Rows from expert 2 of block 7, named by matrix and row number. Rows with one number belong to one neuron. Each number is 128 + 32 x the weight over its row's rms, rounded and kept within 0 to 255. All counts start at 0. Numbers have three digits each. After the name is the row's rms in percent of the matrix's.
# gate: expert gate (model.blocks.7.mlp.gate, 4x320x320), inputs 0-106
# up: expert up (model.blocks.7.mlp.up, 4x320x320), inputs 0-106
# down: expert down (model.blocks.7.mlp.down, 4x320x320, transposed), outputs 0-106
gate.156 085:116152121107105142135125166083085123199130113123096162146133156145175151133143143150188119128075168157092089143138093175141136145085140145099083110135133146082116135114126141131100095164109105151142204095118156209126113123152121150146148114166171112156150131037148140164121121116151147091126151097132172119170187101135135
up.156 084:160124188162152094164091072134154089145124096087096117163133131096133105091075130138152114146098133105121171095089218122055096123078154118134100148131136134116184102118124147142066086142140166143109188126108139088174123151141144147103067130137161108134074118121087079142176115156066146097157139078162147123119096098071118
down.156 087:183119121175051171173104110105141105149181146112112071123062135154126172128153123067122114099114114169105151154164164085122114101152127171094165075104131112110154099160139176141128111182148153129170148081169153128095118110132149087194170114089109146068096200137081150151152157145140145141149122116116159126212058159114149
gate.157 077:107104134108154095120091142180105145071099138173142176090107115116146133101139170159120117155090070168158176080142121163125114172157153138120145158201138154090142134155125165077141117154176173167194132124137186141081092131114130135098097092133073150103139110143113098075118161085111031146128154085078120138118130098136210
up.157 078:074150148115104147106147149135111182111098113179146120085104093141108181126127159128153153062115130031111130141183146194131167182109111098088106124095135084136183182132086113163106079103149150105135147155125085160146101083062142123105145138115182134078135144088146123152120104147138094085133129127138119176138127124096079
down.157 078:144186122085139132192105144167120148130091172163149151123128111095118066204119111204143168075107150080147192075186134165124190111130110151066128106136071199111096111128175180079067148107150093161138060124106169048117152134134114109173167137103112127135106093067179107112126109128100134111066115128189148106040133132151123
gate.158 081:138098077109112114108096136121113150165105105120173156135136107136180193119176141108122150116137174115122102112159143157158154185129098149061151064157115138180118114149105199057056151051125077085115124128161138119120137141165109178159144142149132058136101128072069112111085116130125133058105169123129139098137134126112182
up.158 080:070096113204180150145174092166157162095131166147146150108152155122151083137151098121136093159100147109126148099182146085114100084140161175121146181093153101183131100113131114180202149134152138133142120196049156100111113080143115119103141159171107138162116137126162134138116113135128138074079089155150173231146055081088106
down.158 085:191074103079096097138143119175110139122055131023103113143130049131087106120092138103118128142118141130163094080102123155105071120095104102137112117097179050099093145124165125099102105106138132103164118161189112101017138186117114108138137097134117145130107189137185098153133096166101123158174128100085151148113096125124077
gate.159 080:146107111174223097163142098133123083162131132119131076175149137099132146128132123148114164105086082103081152158099131147132152116105168076064171162167143120168096126165095241091064169105088134153127159118143195111099104108160156116103131091147084132134184127126142161097114115133115123120072064132079097125141053159167182
up.159 082:175157156168057133137146176129131121111195143080088142097151144132121136120133094134152121151136189064100077189140116088092146180196138105161068131122139137107165142114097134176101128127149136087112119159074177132124101138171144124072155123081132078159082103110145055161083040165109179136130127097184139115082100102088115
down.159 083:154128105119170149182084143107154151108132118077183111112121169118145179102186137138097091116129070194161090139147132102188169093125152099161113134158162129133130101090114131096192148122157108124173182092175152077151122125113116139080169150204103127092125158131187098116141148151097094093131197137097105099135144053111149
gate.160 099:132114166132151082164142089132155094172137137142160121076121135116092170124131083153124154107144115134148240195131131132149170066075127134161152118146134141218108158141129150217190111148114121156091093119070096136141183122158125139153074132072083093087148099073116138116138121107063085107186128106160136158149081139150207
up.160 098:130117121169162102176160132093138130148146161119200093097143155136117109090126134092168101098153149158192254141164129123169187068110123111153163153098132114201102134136122149067136125109130128152106151092089106116127132076095135136100116169129114091103122131163105170143168204091074103111186146142146055158155084147122186
down.160 101:186055120126136091094086156133143115136133126178096123145101098140123150101145144166192112135056187197132106175117135102088182092044167140141203143106095113174116150167124158164159116151083121145113133155157112123114157128161164115061121137144079118136135130093157130124173121135116174143101143173103130125071121128145114
gate.161 089:093135185128137157136199118180113049167126141172110113079182052113109104101133184144138035080133109128116103153149185139145105123120085114032113156136153095105090138148152120167176107153136162183123101129164133133162133088069129191181142111094133140143154149140157098111139040079152181115085094127125125155131130099116172
up.161 087:126190131186107144159098122068137197178121118080150158146033146179148100123134120195125134175141093226140145163151065121120060135137094108046133132138149158105161113039093110114107123165161114144124119108109154149124110118156105111080086139118138196148138121151133111094105103108105153127071167131136154159076160080107122
down.161 085:101140080102122153187041155127191131135146192128123133112187135149100207137109191138120093108105078163112112164103126168128102102126142100136116124145106099090160141145165180138071137128194128094074103137155165091180101094122121202106197185091113110128134101157082132125103131092160132162134082171169044146119091189139104
gate.162 085:138097124048143125152133104138163120135133110109182143132092146100156086069055136124098176130113166125104093131127088139120115092116146143088174147131170142089119117157108066082194154152117082097101097110172089127098111130148137110122124130133097164161044157180152110105088104128092150123197142134105171154128090143093118
up.162 085:143118159099138154133168148102138069141181088083124165177102142079150178172130105104160174116090112167127091183107126220130107081092112082127209150121134154078132152132097122095087111183152156127159096170143145097103105125172116143178109131136102154146122161142201122108161117100153126073131092152055171095158129143111149
down.162 084:122142172085124071181110097128103160217127159071077127130175098107144163111147185094110128078138138133104105147150109138085185150146149165153119150139113142142096162099140129132134100092045140122165116149198088183181131144111104104126054124157148141135116116128107151133193147126137093130142123110144141095102096177169129
gate.163 106:129146158165139189131146138163074127120119160119149124068109089168094156163096090193131177163139165125119120157168167068135108124163113132130135177092152131142126049173087149146141105133147115103121140152090143171098130105198173121085139121161177158118131102179125089097143145148100156076076128116063104118167152119119150
up.163 102:112112183115113068103146143154165108150170186102091133134111102131174171137148100146100099158110148176126120099126127020062192113100073077115175079082135167146141098114100092092103155095108113121129173097136081207165141150144143080116121109092122086175200128086146177136111104189164102154109111120125130117148164155116122
down.163 103:073117149139057134116113150121109163168118086114130097159130140108112112136182165130122129098102073120127119240114117048046115178048165042149104134091138086115085165141108133100148106102134190142110128159156168177110076133092122139132094180103193084118076133155121154135137100114128140159142126126072154112111138140089089
gate.164 083:134123126127122116111155174117120135147146175113140143203130073102137087179156140127082093165112115132131106149147145174166144135049140124122106045140173108100148181100064161150147122142114148124105163135139065118109138112134128125175136133115146117129150117163072145123067084148118139137129094110150147071136153097129131
up.164 085:123157119133103098159114150132128131196131057134176166107201202108134130109156154172095168181161088131087158091103156074130144152201162133134147114108111099139135102147146096140138139151096143150173155080130128045140078157117123149100185112172135118167070124091106094124113145134133154092133092122116102147086146178106155
down.164 083:171095164091099096182088146096113167146126100110156176140133115146116112130158132073146118084158160098110139136124070123158139095137140131102147143158141160139155191110134081143140114128181122161160093161112123132134019084134116133096147100128151157106112127210115090144153136124116102162115115131103100129139135185138120
gate.165 082:155221164155116099092149132087111123136149099123169117115161162174157102097123144094151141121131078172154114131143138223124049139080137124062105114149120146089126129072114166198113131170150080129142171136120163091094118132161150116223133124109076105179119180122134161122125109116167175130144100129108148191163157132148156
up.165 083:150043123102153144133052129159109127175110136116133121140105101129137155099098126112113152115125143088124152126176126082129168144111133122212121131115142145168120140172149161137142141127174141111106086109182153137188196150121108173097105120182114126092134113133129076118112097162103104139144152097119132104171084090106099
down.165 084:228140146162128129127109149136104084129081106156211105115132116090151177157132119097147174145101173124111123099154170139133080101076108125131186147155093151139190111159164122085129172149073110088133159146199075104102150132105110091110101153122141147097087068116098090188134124153109161117165132084153138092113136135099168
gate.166 082:182065102105206085154089082128066133130137171068104114132097123131125140115123147136149135153100108129078142218141140102131153129139103075127093216131182072057132118142155194168113144155154163093071093127065088108083116153080079127152076096131140117186150190132093119157149134106195171157147171100092114108107095151175122
up.166 083:156158086188146170138106115130095103075108120151146092122138082147142143120172114103144140128136086135105134134173162087104121109092119174131128173071133129144111085124155150081146159132144143111089198067176127078139059143167097178133158102109101135112183144141120073218165117116131105153137161127120067129180144025107106
down.166 082:161080138117126179112170124174108072161181117079214111121122143110064062147105071141156161133141175102134131183152136145138143179093122164143103093119067134106083119128111163178173141118144140196147104170092141197134162134112147147131197099134134123183084097128167115123096113102111142134130121090135158063143157155125116
gate.167 082:117177128109140109168162056119126098179143137154087144114093134116070081111104129204145179167098087136164112118138152080104150139137095169014117152107118141174124134127156090136169101129128132168164114135134099116083150122129118134083103164146134151173119146139090075122178101086091106165157091116119087155141082113063148
up.167 085:127089117209139143173166146175062180108096148124154116180157128185140094148192169131108144117139164085087024113163156169126078122211121146201123136117157143139102122133151166123123131113129159132054195130098136151116083132137106142056180139103133129105129141121144100140107123143155164110131121131116097128162170161153156
down.167 086:139131115146125142175136146150115120138155145138084130137115076174099135152117127162131106056155117125076148147124122131141185100097110141081151120136121096086147159082110102137121140169186166123087109106183149166096100110135121183115141138215133149104124078166153174116133140132103074155140112150144119144076124125180135
gate.168 073:132155163147037148104100123110119156128144183144085128117119080096142122047067106117164144182129022167125141095109138120133118113167089050182147125146174144151109113156144143138114145140174112155103174141078103173152053131116109123101123142144105151160148099135177078100133143101113127107134093140121111117103092088086079
up.168 074:100096128049158125193128133207185120147134187134097169152149120079101129155145075127098126139107087150188072142101076133086119180128200194115202131204112080113101093112129103146169122107129167149118099130097127144129143084136135142161140093154084118116150097137119126143109081125133098177116096117167078140086127104126065
down.168 077:106145104121152159123093127163192093105102179114151073146068141116127139135111102150132129108146142019120133104133123133159090107178093148174125143156130153136104106067059149128107118163165133133154093107170099120135139200153134137129129074069164070118149129123115110103114113169197106109125144154171150170089137101132121
gate.169 081:143166147157091133145159152119092115096167146190140116173077158099117174141099156125162106092140111121084175098129123116097117032067177092097111153056125188204090120169148131087087147191138119080127108116074123146103164128128166095131137182127135059101153123127197134110153119152110151119112116116110175114172138112126084
up.169 077:149143160186114109087137102091096167104100145193098150109122095127161132083122139124101091121132172150157150137155190140112110098117223110109084107104087160168144132151148098174146091075148093169135111081183096073153139123097103133148157138120136127159144080109151117138130141099058118159150119112063103146080144149169133
down.169 079:113139116087131155129124119157104165136189079125171113106113117156164142114132103175151167085099115133149166105088110156106115146212143115125169116095093052092158125065150171119100148087086141072044146158125190145090157117136134146090154157167118183118117130133114147069077117091122146125096122119143161081125120089129168
gate.170 079:059103166115139155140115101126051171153183104102153077098109175101102161153149151103131117125097125146137093149104106144110084106135092161085100128071124117082130065104110102152088070165082126112102081158147141149126123108144142102157173128114155132097090122101108121179151130117166125173137115120085122131127179124109106
up.170 078:172153123090129112120078141205151109152124137122122115186096100171180057115160118137062116058121131170124094121089095136151149097104182083165154144117123174105120118177172123108190122155139115069124110122136133132162143111163116107092129146095214104120139112090127113064145159103145144091125117086195152084146125090146112
down.170 080:115113083090082130157096088149201123094173063136089181148171154104123120070165131141150104093086047187095106152142125169101083074101093072133141153071105102114201200141116135137118116099143142122086140144092103174123155118140088139123165067122111111181173118151150128115199154077086134097136188151100115163111109189082122
gate.171 082:131063106127134080131121133111159117123133102103060136137111165098150136131121144151150119148161114144141169164111128096137129094101157121131149135088137158155124094123153117134129132077117162083146110169109149119159089148141140111094119148078043120111152183134170108078105139114125167149125101172172112160133151160122153
up.171 081:126085140149122144116171153158152130112090139139062131193144133073091120141102139160132034166156161190145184080116078110127140082140146127064085121164147088120139126177169105129120116100168151130123084111122140152132152063138165079124121116128121086131135119157100105127120111145171151094116118118129141165161208061123059
down.171 082:104150104112182163101123148120141159096148107133139148175105178113122108126114141196163171120132080116120153124113138111133192156140158131128199176085124104130166143124164085095146128213108125074068155130156121177080100160126143133146201181142115128162121115061203119065183094096111114170082138127178119154145182148100151
gate.172 077:100162154133088076132142114138096116195127062150134128110106148101151145144123146075139146150115127106125110089151143163098168204145137139132128128119132055136147158098123131114063079133113135114094088165152125038189105172169167128145108134131152151141125121138161136144137150107146172121121190116092138146128068130182186
up.172 077:132122122149090190141106132138178083190144134142195136106136094124132153142149134110112114107094150108122079060148131085124166196128134080178198157122123115158149163129105107118138128072101110166098100114107108044167099170184122180081121162071106123115097216096187168162068141151152189112121102108158140107170165183129115
down.172 083:186114179127136084080128153086126160108099119139125142150155127129101166097147154097030169135098083066198107112185136139107147078111093177164068107159165098083142078175135166156141100130163076177144136087165132137153133148142078124157131091075126109115117075142169172061093130106118151115124149155165085103185151106108133
gate.173 131:136204113150109059100116112133109135101134096146107128155154084135120140130160174154129094132183126141165117080101104144140156120085130116150077156167127138131155139131113131105075154176134145216164137105165135143086208076221122117140100141116102132131148135119152118112115116185204163127102095094095181153166201119195156
up.173 127:137183108149177087094139107099142114117085098070129109168139081146164136166164123119161143155130130116152186078090109122133103113126165078158139137101097146137167187103140127151122113133140158184143071093093105147122192102136115100169120148156106078126160144106128113139151170177137138186120123105120170083172117107150150
down.173 139:103101082151116130111141137159091051046147157096123132113155206127165101172128097086083106074142143155112152205141102186138083120148086118124167129114133081117149112118113147188121114106076125098132134126126139140160122114137139124085159128125124120110098141130084116128116104141130083111150156174110144093131172165155102
gate.174 083:135183130146111167147163106072081099159099176057168073191148141111187188112113111165168158131132138111094176154094127042145166144174104155124071128109183121176125160115088189179161146086131109158181154079129127147133130118138171097140100158137102156079134075138091163149136148157168126106118101167167120128145104167134122
up.174 087:108133083110159154126124156129096165095095125170139193148100163109141158106083112067141129123159112201138081112160175126136076113040115133131138134104114042132128158142142098089115165212171087153160107153122203091167088111090089070154160144108189078140158127157079107141122167075180130204167141124091175082127081107154194
down.174 090:060125186152123118168117116112133086129232152110097120115118101104120086082101125104108113148202122180095152155134163086108155092187129093119093127113121103161150127118137126051132090088056096074127065162151173096153153127073155156147107167071155141099139167148094128147120084142116133163072076134130144122160138146123102
gate.175 087:118175131177144135124164143122104161148142165156064098133100145112123099133125118147135145121093184086146057141159100122141139165102147167075129115159109116112109086115132126158111121132123114104104156151135114104146077125126127079155162091069133196129183122107101083159123126154113143097128153139069139147120137119122064
up.175 085:144120148148117102139158130206107147191095123171094158079086101129134166100180104208138128133178141081136069117167107150095105128087132136140131105155073189101131108134167100116135109131139139100132147085119161087134188132087154099164115108156127171122108079090183117145162142158131118116155166115098157171110136070061105
down.175 091:113145150091106053142125141172117135201110050078118116142161122130138146114172074064134181164177121163093106159118158118094093140110113107137123138166166063210124102160088145133088140113135148163139152129166163148162054175135135156113143164127139134161148159137157150142168112128085141160140094139106132076163064122143114
gate.176 079:123190142186115165125151146082095150186128198065148137119105111109097156157190126112113166155110090082146143155168110061092200157167031157158133118143075139063157139100101155124081120105143145145087052137163147151128190128121105172091121090129142131129166168124149162109136108135077088192112084121131151103110112126135159
up.176 082:157162139112130152161102134072182156129119186088184133072125127137114094133185089173085061144125130090099122090157128127119175109158052093206126159105115117126100078136201126118105134155129134110188098082061086167128171082181090140080076156103177128141176169148111144100150096146113134178169123126059177088100096136114142
down.176 078:123136185136147154132079127116148125202113100076147155061066149111169064138129146127113137152082095176172081095115149097101169133184148134087075132172113170109142087070148133099121131105118097134151208103038131107114124135129131138087095109118117114122106122161144133141071093125174141081143109190016095144085133137136180
gate.177 110:055071077077118167126066148114151090128149122149092153086149026189085186152110123127112122109143180140157088150173184112100137127138131086134203128108098111178134121087081102162165133180082151116123141126136105083152100158156144152127133119144094117138141125165117165151045128140096087133175083192121126080123125124146123
up.177 109:172147159094121107132133157115100096179071107180140112178104116136126072072140187180108188083108111132148124166084091168145113110066067148140103133168049178142128155093160068135074125125160102084142215133141074139105126119125125139121157135129137091162137112133155121065102115144125184137127149096155144147131111149089116
down.177 099:081155104177166117094165116134150162161109131130110095156148148146107103090159198155106073101156130162127134119137160140131148184069124112118145109119119126161092087095158077137169081181133145104158160168135135153088176127136119158216152168081132129149055118158137095136073142149156115109055135124030138133049145188095122
gate.178 128:125091148134136141174126142123128147112155090169177110085157127104117117175172162148147158097192159077151135062075019189158144153098117193120139142129125170190140157139148105071086158130122112189129064128132110093115108141115139136162139119126122126191146118174132125130123108091131088113144175102152156137085048107103163
up.178 121:107084149133172166091141121127103081104152097072138115138107134132172128115109068110121071154114071154137065176109167121121080124111124058095094116076133108122103099078139145148164121140177111103139138129121123164162138127141139173021146092139148155162209115074139154118177117184126109120134073115095040106185174177187066
down.178 130:073149108115124109068096102187162119206095146191070101147117082125179129173133079179110134119094109126168074085148162137131116114095110137114143198128110132130099112099113186120121156150154091078111138100174142117134178122117112068098149084116162103165115146115150074171176101153126154105129124117193156122061177146123195
gate.179 089:076107142131065180141130150160135123132160052083085099097113094133072121087145144177148182146112137041146130140108093120132118102152117151132147124121097116103105122160084066084134106068108120131124199186106152137115101132153145181105103129129109187080135124092090083170155079152181121162169149116161120097151113168082108
up.179 090:128123149080087159149113130111082166202087129129121083192155132131064119087122145181150103104102133109100159095125055139152147130184150167119107132123095142107086126156146105098128166130089134139133100128192179101132117099127114152143126153125119140128137131153111097115138130108102068147120150108142184169136164130098106
down.179 094:166128118101055121126162109178126145154095062128094158103135135170103152139167123141133123112073139194142166162142185140172072084167126155118165113147113035127125100088118140160156125098120126140173097128119150135137145108159124120133127109124080113182129150166183123057114145143095068123093098101121162130125184187137166
gate.180 098:127156125152146190122149176100134075131108081087123079115097121114135102110175093074124150177167126136076035199083117240101156167131105148094150164151155111116126153179151161074136132099168149099115162122148139083118110111115115122120187065103102162074123174098136114114127089104126131221103143152151141158080113100106058
up.180 095:109157126136137138101102175119107168114037156120184157150118125047157116176038105101137140154115103134128058127156107130124145139143106125126146144061144157103113121126126038167072127110119125097121112134071115124087156104209173140153133114131134100135170127097150095115144147122106171079045119150092147146170136122157104
down.180 100:106138165122163163129138119111093132147195115115087130125156158159112124121157146130123150138121082138169167083145137150099150132188119088101136158115197111137071125151178137162128111156155115128129141160104092146121156087131110108166128130102104120090108141108141134027115125153133179122118126139150138165096144130173178
gate.181 088:155111172133133165113109112145091108062134113147143134135145111112151141114100183142133135076133160136163127101074115211133191126088050137176153135176124092144089114129111128204118107150146102139098123131082109155129134123118146137192027141142150091085166184168120154130147137060078101092122108089169122150141085112102104
up.181 087:154117150147138096103115116109159115103155142159111112151166119104116140093127099140104139128108110121153089197099149088096096115063116104136148121145155135078146081139157163104197097164157138122085135150157096108157161165149148142137113100128120112151136115125125112129141175141146131117075142148152124065118123100163133
down.181 087:132117130138103150104210135124179067088153147136151110121144166121101135122161132100141136083137179084090114131183096110113121173076147118192134125157048086100062151089115132125215159109131077128114096120204128142068118141167129106170093095144135093124156126129123100100144109130163171151093112148130083129125077110124187
gate.182 111:079174139025115161121135108094148097075180091123125109118195106129141092145210078151130085080126139146108096128102167100156144100154139092053175147139114127165147126175133141159111100055109158153081081255086129141161090164133150134134124170149165136135141149156171097106175145151122124115116155134150161100149075085173137
up.182 113:075112164235117122124170115128152159190122132131051105119090117104137106152032110124112115156131076091152159114173068085136121121119072133198106118108108087159123156134069111143135103116137125128136139092135173095088091186103140137110127158149120145122092087093141184119157126143079169105182100135150102132132179141081153
down.182 111:156152107116139132203125132163102132125129089083172090090169101125118168135124120148088104146145018104112116023144144106056135139192125115121096114115192141121149110152152067165089136141088108118185097117098147108135083106131135087160120092133117178125107051093159122071103135165119147109180126117139084150115178149182128
gate.183 079:159179166138104067123053096097126118053131141190157131110062198114109122170123164116114154143127152121093094115087137169172146146159096153138106133084126108067139091119101129178167046142133123086182117134055088186087149134116139093172125119081094160070132143120148128148095085175105163133135171079139126127131128134120088
up.183 077:105101137052150133134110067092139104152168139167157131151162103098117130119161061109056113163167059192129156140169112079118118107134133144128123087136103130186117131123159148099152131088122177157119133132168113110096131191093162130151185115100147135081145083069134131151082147081136182162116125128146147183181164086126130
down.183 080:175193159150149157095161131162135088078156097102094096069128133130114147136101174160094114075091172105112108080121165174065152052147118094080138151082085163111099193100088144101143109155099094167119096098111157098144169131097148106118038132147092102144165134113064109207153147125086069117132108122079160129084166104148149
gate.184 107:115111122142108148134106107160121121096144140151143152139140143126132062103043150101135099119132162163117096134099127137134139062119103143073127112131136132102129163106077103114163136157130078112118204141156121227162109126164105105085184138112113104136103184109099093094132148115214135090133105088152105148114170077163064
up.184 105:174168099100102138099151137139144109121127091040114115150011126091129152139195129142144148113137092094175155158145043148134111157105087102154068165161052109153130125139138166151128133135099144101177124175100123106140100151122110167133129137149156102100169105134128139138123098095059181163167097146169137108160060079099145
down.184 106:114136114210086156104171119106108144148073111173132130084176114104122078109109083176143167165120165133139152053165090161113143097122113148132115161130178064116128121095150076143121066155156131078151119242079026127130068131156132113155179163103127136115154103099150152163133119074093110083140110156109120153142138180108156
gate.185 096:147154127094150207143110135096133161148107101107089157101105141155098091115105111080167147139111112166114155081145162124107074088131132148076183110128140078137117133129087100120124148162116129185092142124115099162077175147155127134106191137121144115134120170135133101141119153127149170122106127232046107102146125113122179
up.185 100:102142107112131102171144123135142112202152130119161142141120158119126122161119143172160126098138099158118146153138104071095150095089149086154175137171151116155120134098157107116129139074101144080155100178125149147070119102104168096110120127109165165118144085093156189140143112163163100089124156067119152186161094056149158
down.185 088:088125149140145182071128154122150072154087091126123095165177119112097110133122080124175157080165100173168044169150131118131086104116071189126116152103132039146203104157159149127105140141175141117116117164106097120166186123134124127134130132128124139163125152128136114113166145137133108076117115094155093141147135143087143
gate.186 143:174163139128107120107109101174126151106147087125088163089115128133130091117089139125096137163111102124149000140146102172140146169082127135074144183137177105111143121147153113185178149069120114142133106089148126172042136200089120108205084107148142135169128133128149106120176121134133116192163122130097126192159181074105160
up.186 141:168145165128068076132118158159136129120172182127118143092126128159105094154118120106128139126132135183166000100114119144115086172130165124065115194140165126134151128136107064144167153085084122114114133081161133126030119133132146102189148111148167103129070115085116191077190134145104118105115145135089121158175168070081144
down.186 123:084156113136144125109086128163162168077082176093071115123159108099156090106126143109100129128162191094151039141156156158131210105172100125150106147093137038146128103148093157105091101109138146158113164133023219067176172154104148078182137138115150105107115093134082113137127150184125172184157119129066147061097159100063155
gate.187 199:104079103111117075113137122136111118127107148224144144123138089110146114070063115149134165128051084211134132099161115122139124164141123054148149151083114127105147108142121112141096114104137116124117188122129127145134111103115111083113118128098139123161113146161138087148138164134170115143149143117113069090138082145158197
up.187 189:163211134124146163133106114132147173164157106046108118142116171134107139191180159118130086130171186080115123164094122141114138132070125181102093132168131115148088133119130152107156145118125113132167080107130116103125148146122151154145128142159117145094143114104126171108117097112059120113100109127146172196124166140113060
down.187 184:223119127160174098191126102134128126168098120047124083128148132097152176127187144150193153182188155090117069106126094152112128080086133118123126196230138147154132078172104090117148094118197128120172124181108174121093094113129141154168146086135121129113150205166115091124130128110083129141062135145122171113176114168100194
gate.188 101:133146067089150113168073082108110167185136129131057064120096165169132140169164137120144133114080117174147092148134138106133120124080150098159117095129158148180158188177097083174174117176133137102148138159122185069141152104157122079148120115164171117143168125042120141125122080101102154081097168126156101143126132156099189
up.188 097:140123130087103133082179174144158176209090103181098126078089159140096158154162156149111115102126088156118101163100143156157121103090113067126090141135126152230108160134138127107164124147129117080165146085069168073116169100095137138102112121132095154184139134068121107128126121111117130084123236137140138126113166162064156
down.188 091:105141133183093150150079132107080147112202095161117178123128179130189060120117085120125137140070099060128139086152155101141087081154156164129128109145117075137188104119103097120168124088135138152147232129113174188083110177116104103229108140165121110076102150101094142180166141169150125171140097100085150167204083086127160
gate.189 081:111118116171135143110117133077178165131075095126102140138103109117145164143167152085137128123117058165114087119180067158164199072150165200138153128184108117123127129126150176065132130070165122126103148096102061159108099216158157089141094125112085142179170211132053059097112065120094188118121109144101127123153110077127122
up.189 078:087069097092113099128185139124123086156135153178107127118125138221112120108141110115072133152142157154156154138134150188053148133162168118194146145125113111068139140115111147066090144204148145134099155081163170138149108072150121159068135147073162080121127126105112108169135144125196148170137206066172126140102095137173111
down.189 089:179170147178226146098168128095145222134162155234120089160113121105169140150130161176182107139093114156135122162150196123083204164103132148118143152159113149108157100151117154137097150079148122143100137156131135075144132092141128117093144119125089107134145166074134145163108120136123068170076175164107182089210103087117159
gate.190 108:096191168045122090102143157160162162122101164092135144130141074117084119148145166095065150142152164072103223110076160164158142116055111135140091174139111113141115127116115161143145137085147082102144108201176158142201149168159165073111094118068115146081103176109128101078173096115083129124106153131160132119099142154088146
up.190 101:145000154127138074105072117108104075147119193143181134131077162144108131117120120176113166110089120080119105189116171147131119094104178140093137131105133122121121082166100120126095159142115138137156097083100124108102128097155145098129143127075192085096124049099137101138131122134136126145132127107121129171170127129133100
down.190 106:149168096139153129139125148125164083167078165108167177134109113087129064133151128142106115131138110075111115202113187092088086124168116161126112174141123141135087091143140060115146148140172103121196163092144119119148054115103092043149127131204191175146120108172114142127103125123116126042091123196193090192105143106058116
gate.191 150:119083098103181107076112118143144088129126134244150134153129141147131156125152121172051091153131111162104098151055117179102140151115109108122120141139069103129088108133166135174106125100090120146131211150138065183129145154138116185158137130132153160078152105125142123132170092133132161085110101102200151146152022166150087
up.191 140:115090111066167127120129129154089129130139167255058139109100087116114140143125124154121090101140156168136035121113077166144144167137080083071140092147071095141105157155123125186137118086118120159142164136157105144108153167101150098189130129116133131080138125143090162145157089113125138150098100155191121158131085186156124
down.191 148:134073118198097099153105103169149159144168174140131148084150111111135147090106040059164161110111206115129051114135110117095086149027161164126116141078130140118148109118074178108076091101199101123102116121138126149118099119125132135178145114108130097162101126133114126165132082078133105142127104172163145125122190134140183
gate.192 106:083134137115126155150111165166164151076179073085098187148078108128144147088181088036134106152140111121129099162117078128109177122120093171065146074137161153133138113092126145092111141125146153142107062156111151126146108141117150171110086114076107185089112136136152084161147060124063082166116125146124214136127159143133105
up.192 105:148072147152058126132139130181051138134092167169174055076132076113099132165067156181131110155120149119137150096132140084149128103067140110153153164077107081145136135137166165169134117102111128132132187090094094172165139139127107171204121117161162122143114161081129155139079209105188147135156150107117046087151124137135161
down.192 101:154134077065147061147112151190158094172017167170123121179113064125097120091146124123086101128117111161099103162111106126112170157187113097137086137101156159159138150113103138084135136121121149158159127109030140125121034107110151143174092144128108119118164114158135133091098124194132121113095155141175125095130181131166132
gate.193 115:126109095116170141118067137102138146122156139066088102053076088100152144143112114133124098123089153209140113095093081053159064109120126076197145128114092110178155147129125140106174149184135139150098136149097125125113109105084118172117116122152073135184140157188065138126105123169029099086151128123113143143152142093122149
up.193 117:126189129155171129122124117127107175120116139146076106046132131071166148097081123174178143084111096138125164128099089146132130076106090114177153101127093115125146140134092100158122121122126133120153138112169098146081107190118141083129081189102116111148136136139119135138126200093121103053147153142125115141095056142152221
down.193 123:060136127098092124149164138126151106119122164141135091111131141119117103056116106107137162128147097169091107073125180058104069145175102105139121150120133132153131129060132173127144093127068113120188118165063133077139140100109150128124173135153146130156123139118118136074177142059133131157123154120101102135168070072105164
gate.194 086:132177094115146118091088108160060138190108131153128108082099139142170120153126119193129128111116086152134196065151094151111118072081078132126160116171128108121111082125110123137064147106099128156091084114142149102092047081119112159122116123165138116160127154128131137179060146129146141149117082164110128133130132198031209
up.194 085:134153135110150129176108110113100115082150106135126158148128109147127173135163199140098125125112175170106110120140161169077154122136122153168135102149141101163099182155144193154174150136152119105176177157191163113113152162157155060097111117142174130145119107181132190119121130106134164066112100151117096137139143106190167
down.194 084:138122114116148120167143122079135108071105081084101113076110183155100078097157027128099082128185107119143111107138102103107137137112163114124119138134106126154185101121138132143162135137170087096143142144141154186183110143077079130214126098104143094154171149151148143113100099069124130134137138121142116094168070128158022
gate.195 086:118133200178126186115079085092144093094078106117099127156168093140144164147184084159079130120127218150134090138080137163132180164095150209095175126133143131137144104137186106081146100114187159099147146075122060168129103117104098116084089139071156128098116142155141163108138103068076169130090133126124082141061117137084075
up.195 084:139118117072143115132149161134115132103097112109132146178121084074138140180094137167070099152144144133212166173088150115127147103142134137109156195064074095135139111145142158142112154116104173169179125171120117051128153148104077134061131154195081181184113139080168146097129117148184193209131111127124110108119106155118132
down.195 091:203133149161080116133079135144146161108102098133174102094098131105133103116118134158145190148123110081109132077093161128155142152103119145179133075106079147157072130062131109103155097136081040070114111101108181132159104093131136146105138183169116171108158171104109174177152128074150099068106167108113165106111131121199088
gate.196 088:070178111103149121127132105099073150097155170149086104168110099151082138142126156125148138117129177161108208141112135112139115118095074112121144127120156169172109159118087108082128155141042094125114128151088146075095149087128113141175120096180139137099146169160170143079101113060114150165150107144160158084156132111154124
up.196 085:189101116091130125148110151129142172135126159138105053176124097129122119126142180106094091141159112077119091197113106081153102148121119111156063171085082124075130065092116138177125101138108088133119190135139103168137079188091099141168104091167189172160125150092189145107125157112138124112186107095141136088097149182103105
down.196 085:175093131119129098123114118121093142115165119199149084237112111112104096161118125164151125127087092170135095025129133173101127192149129134149133122107120124142143117129114123121111085100110093120165158130055149187111119126104149139125088134105099062092162039129066164129132093109151140148117175180130195139214128155148086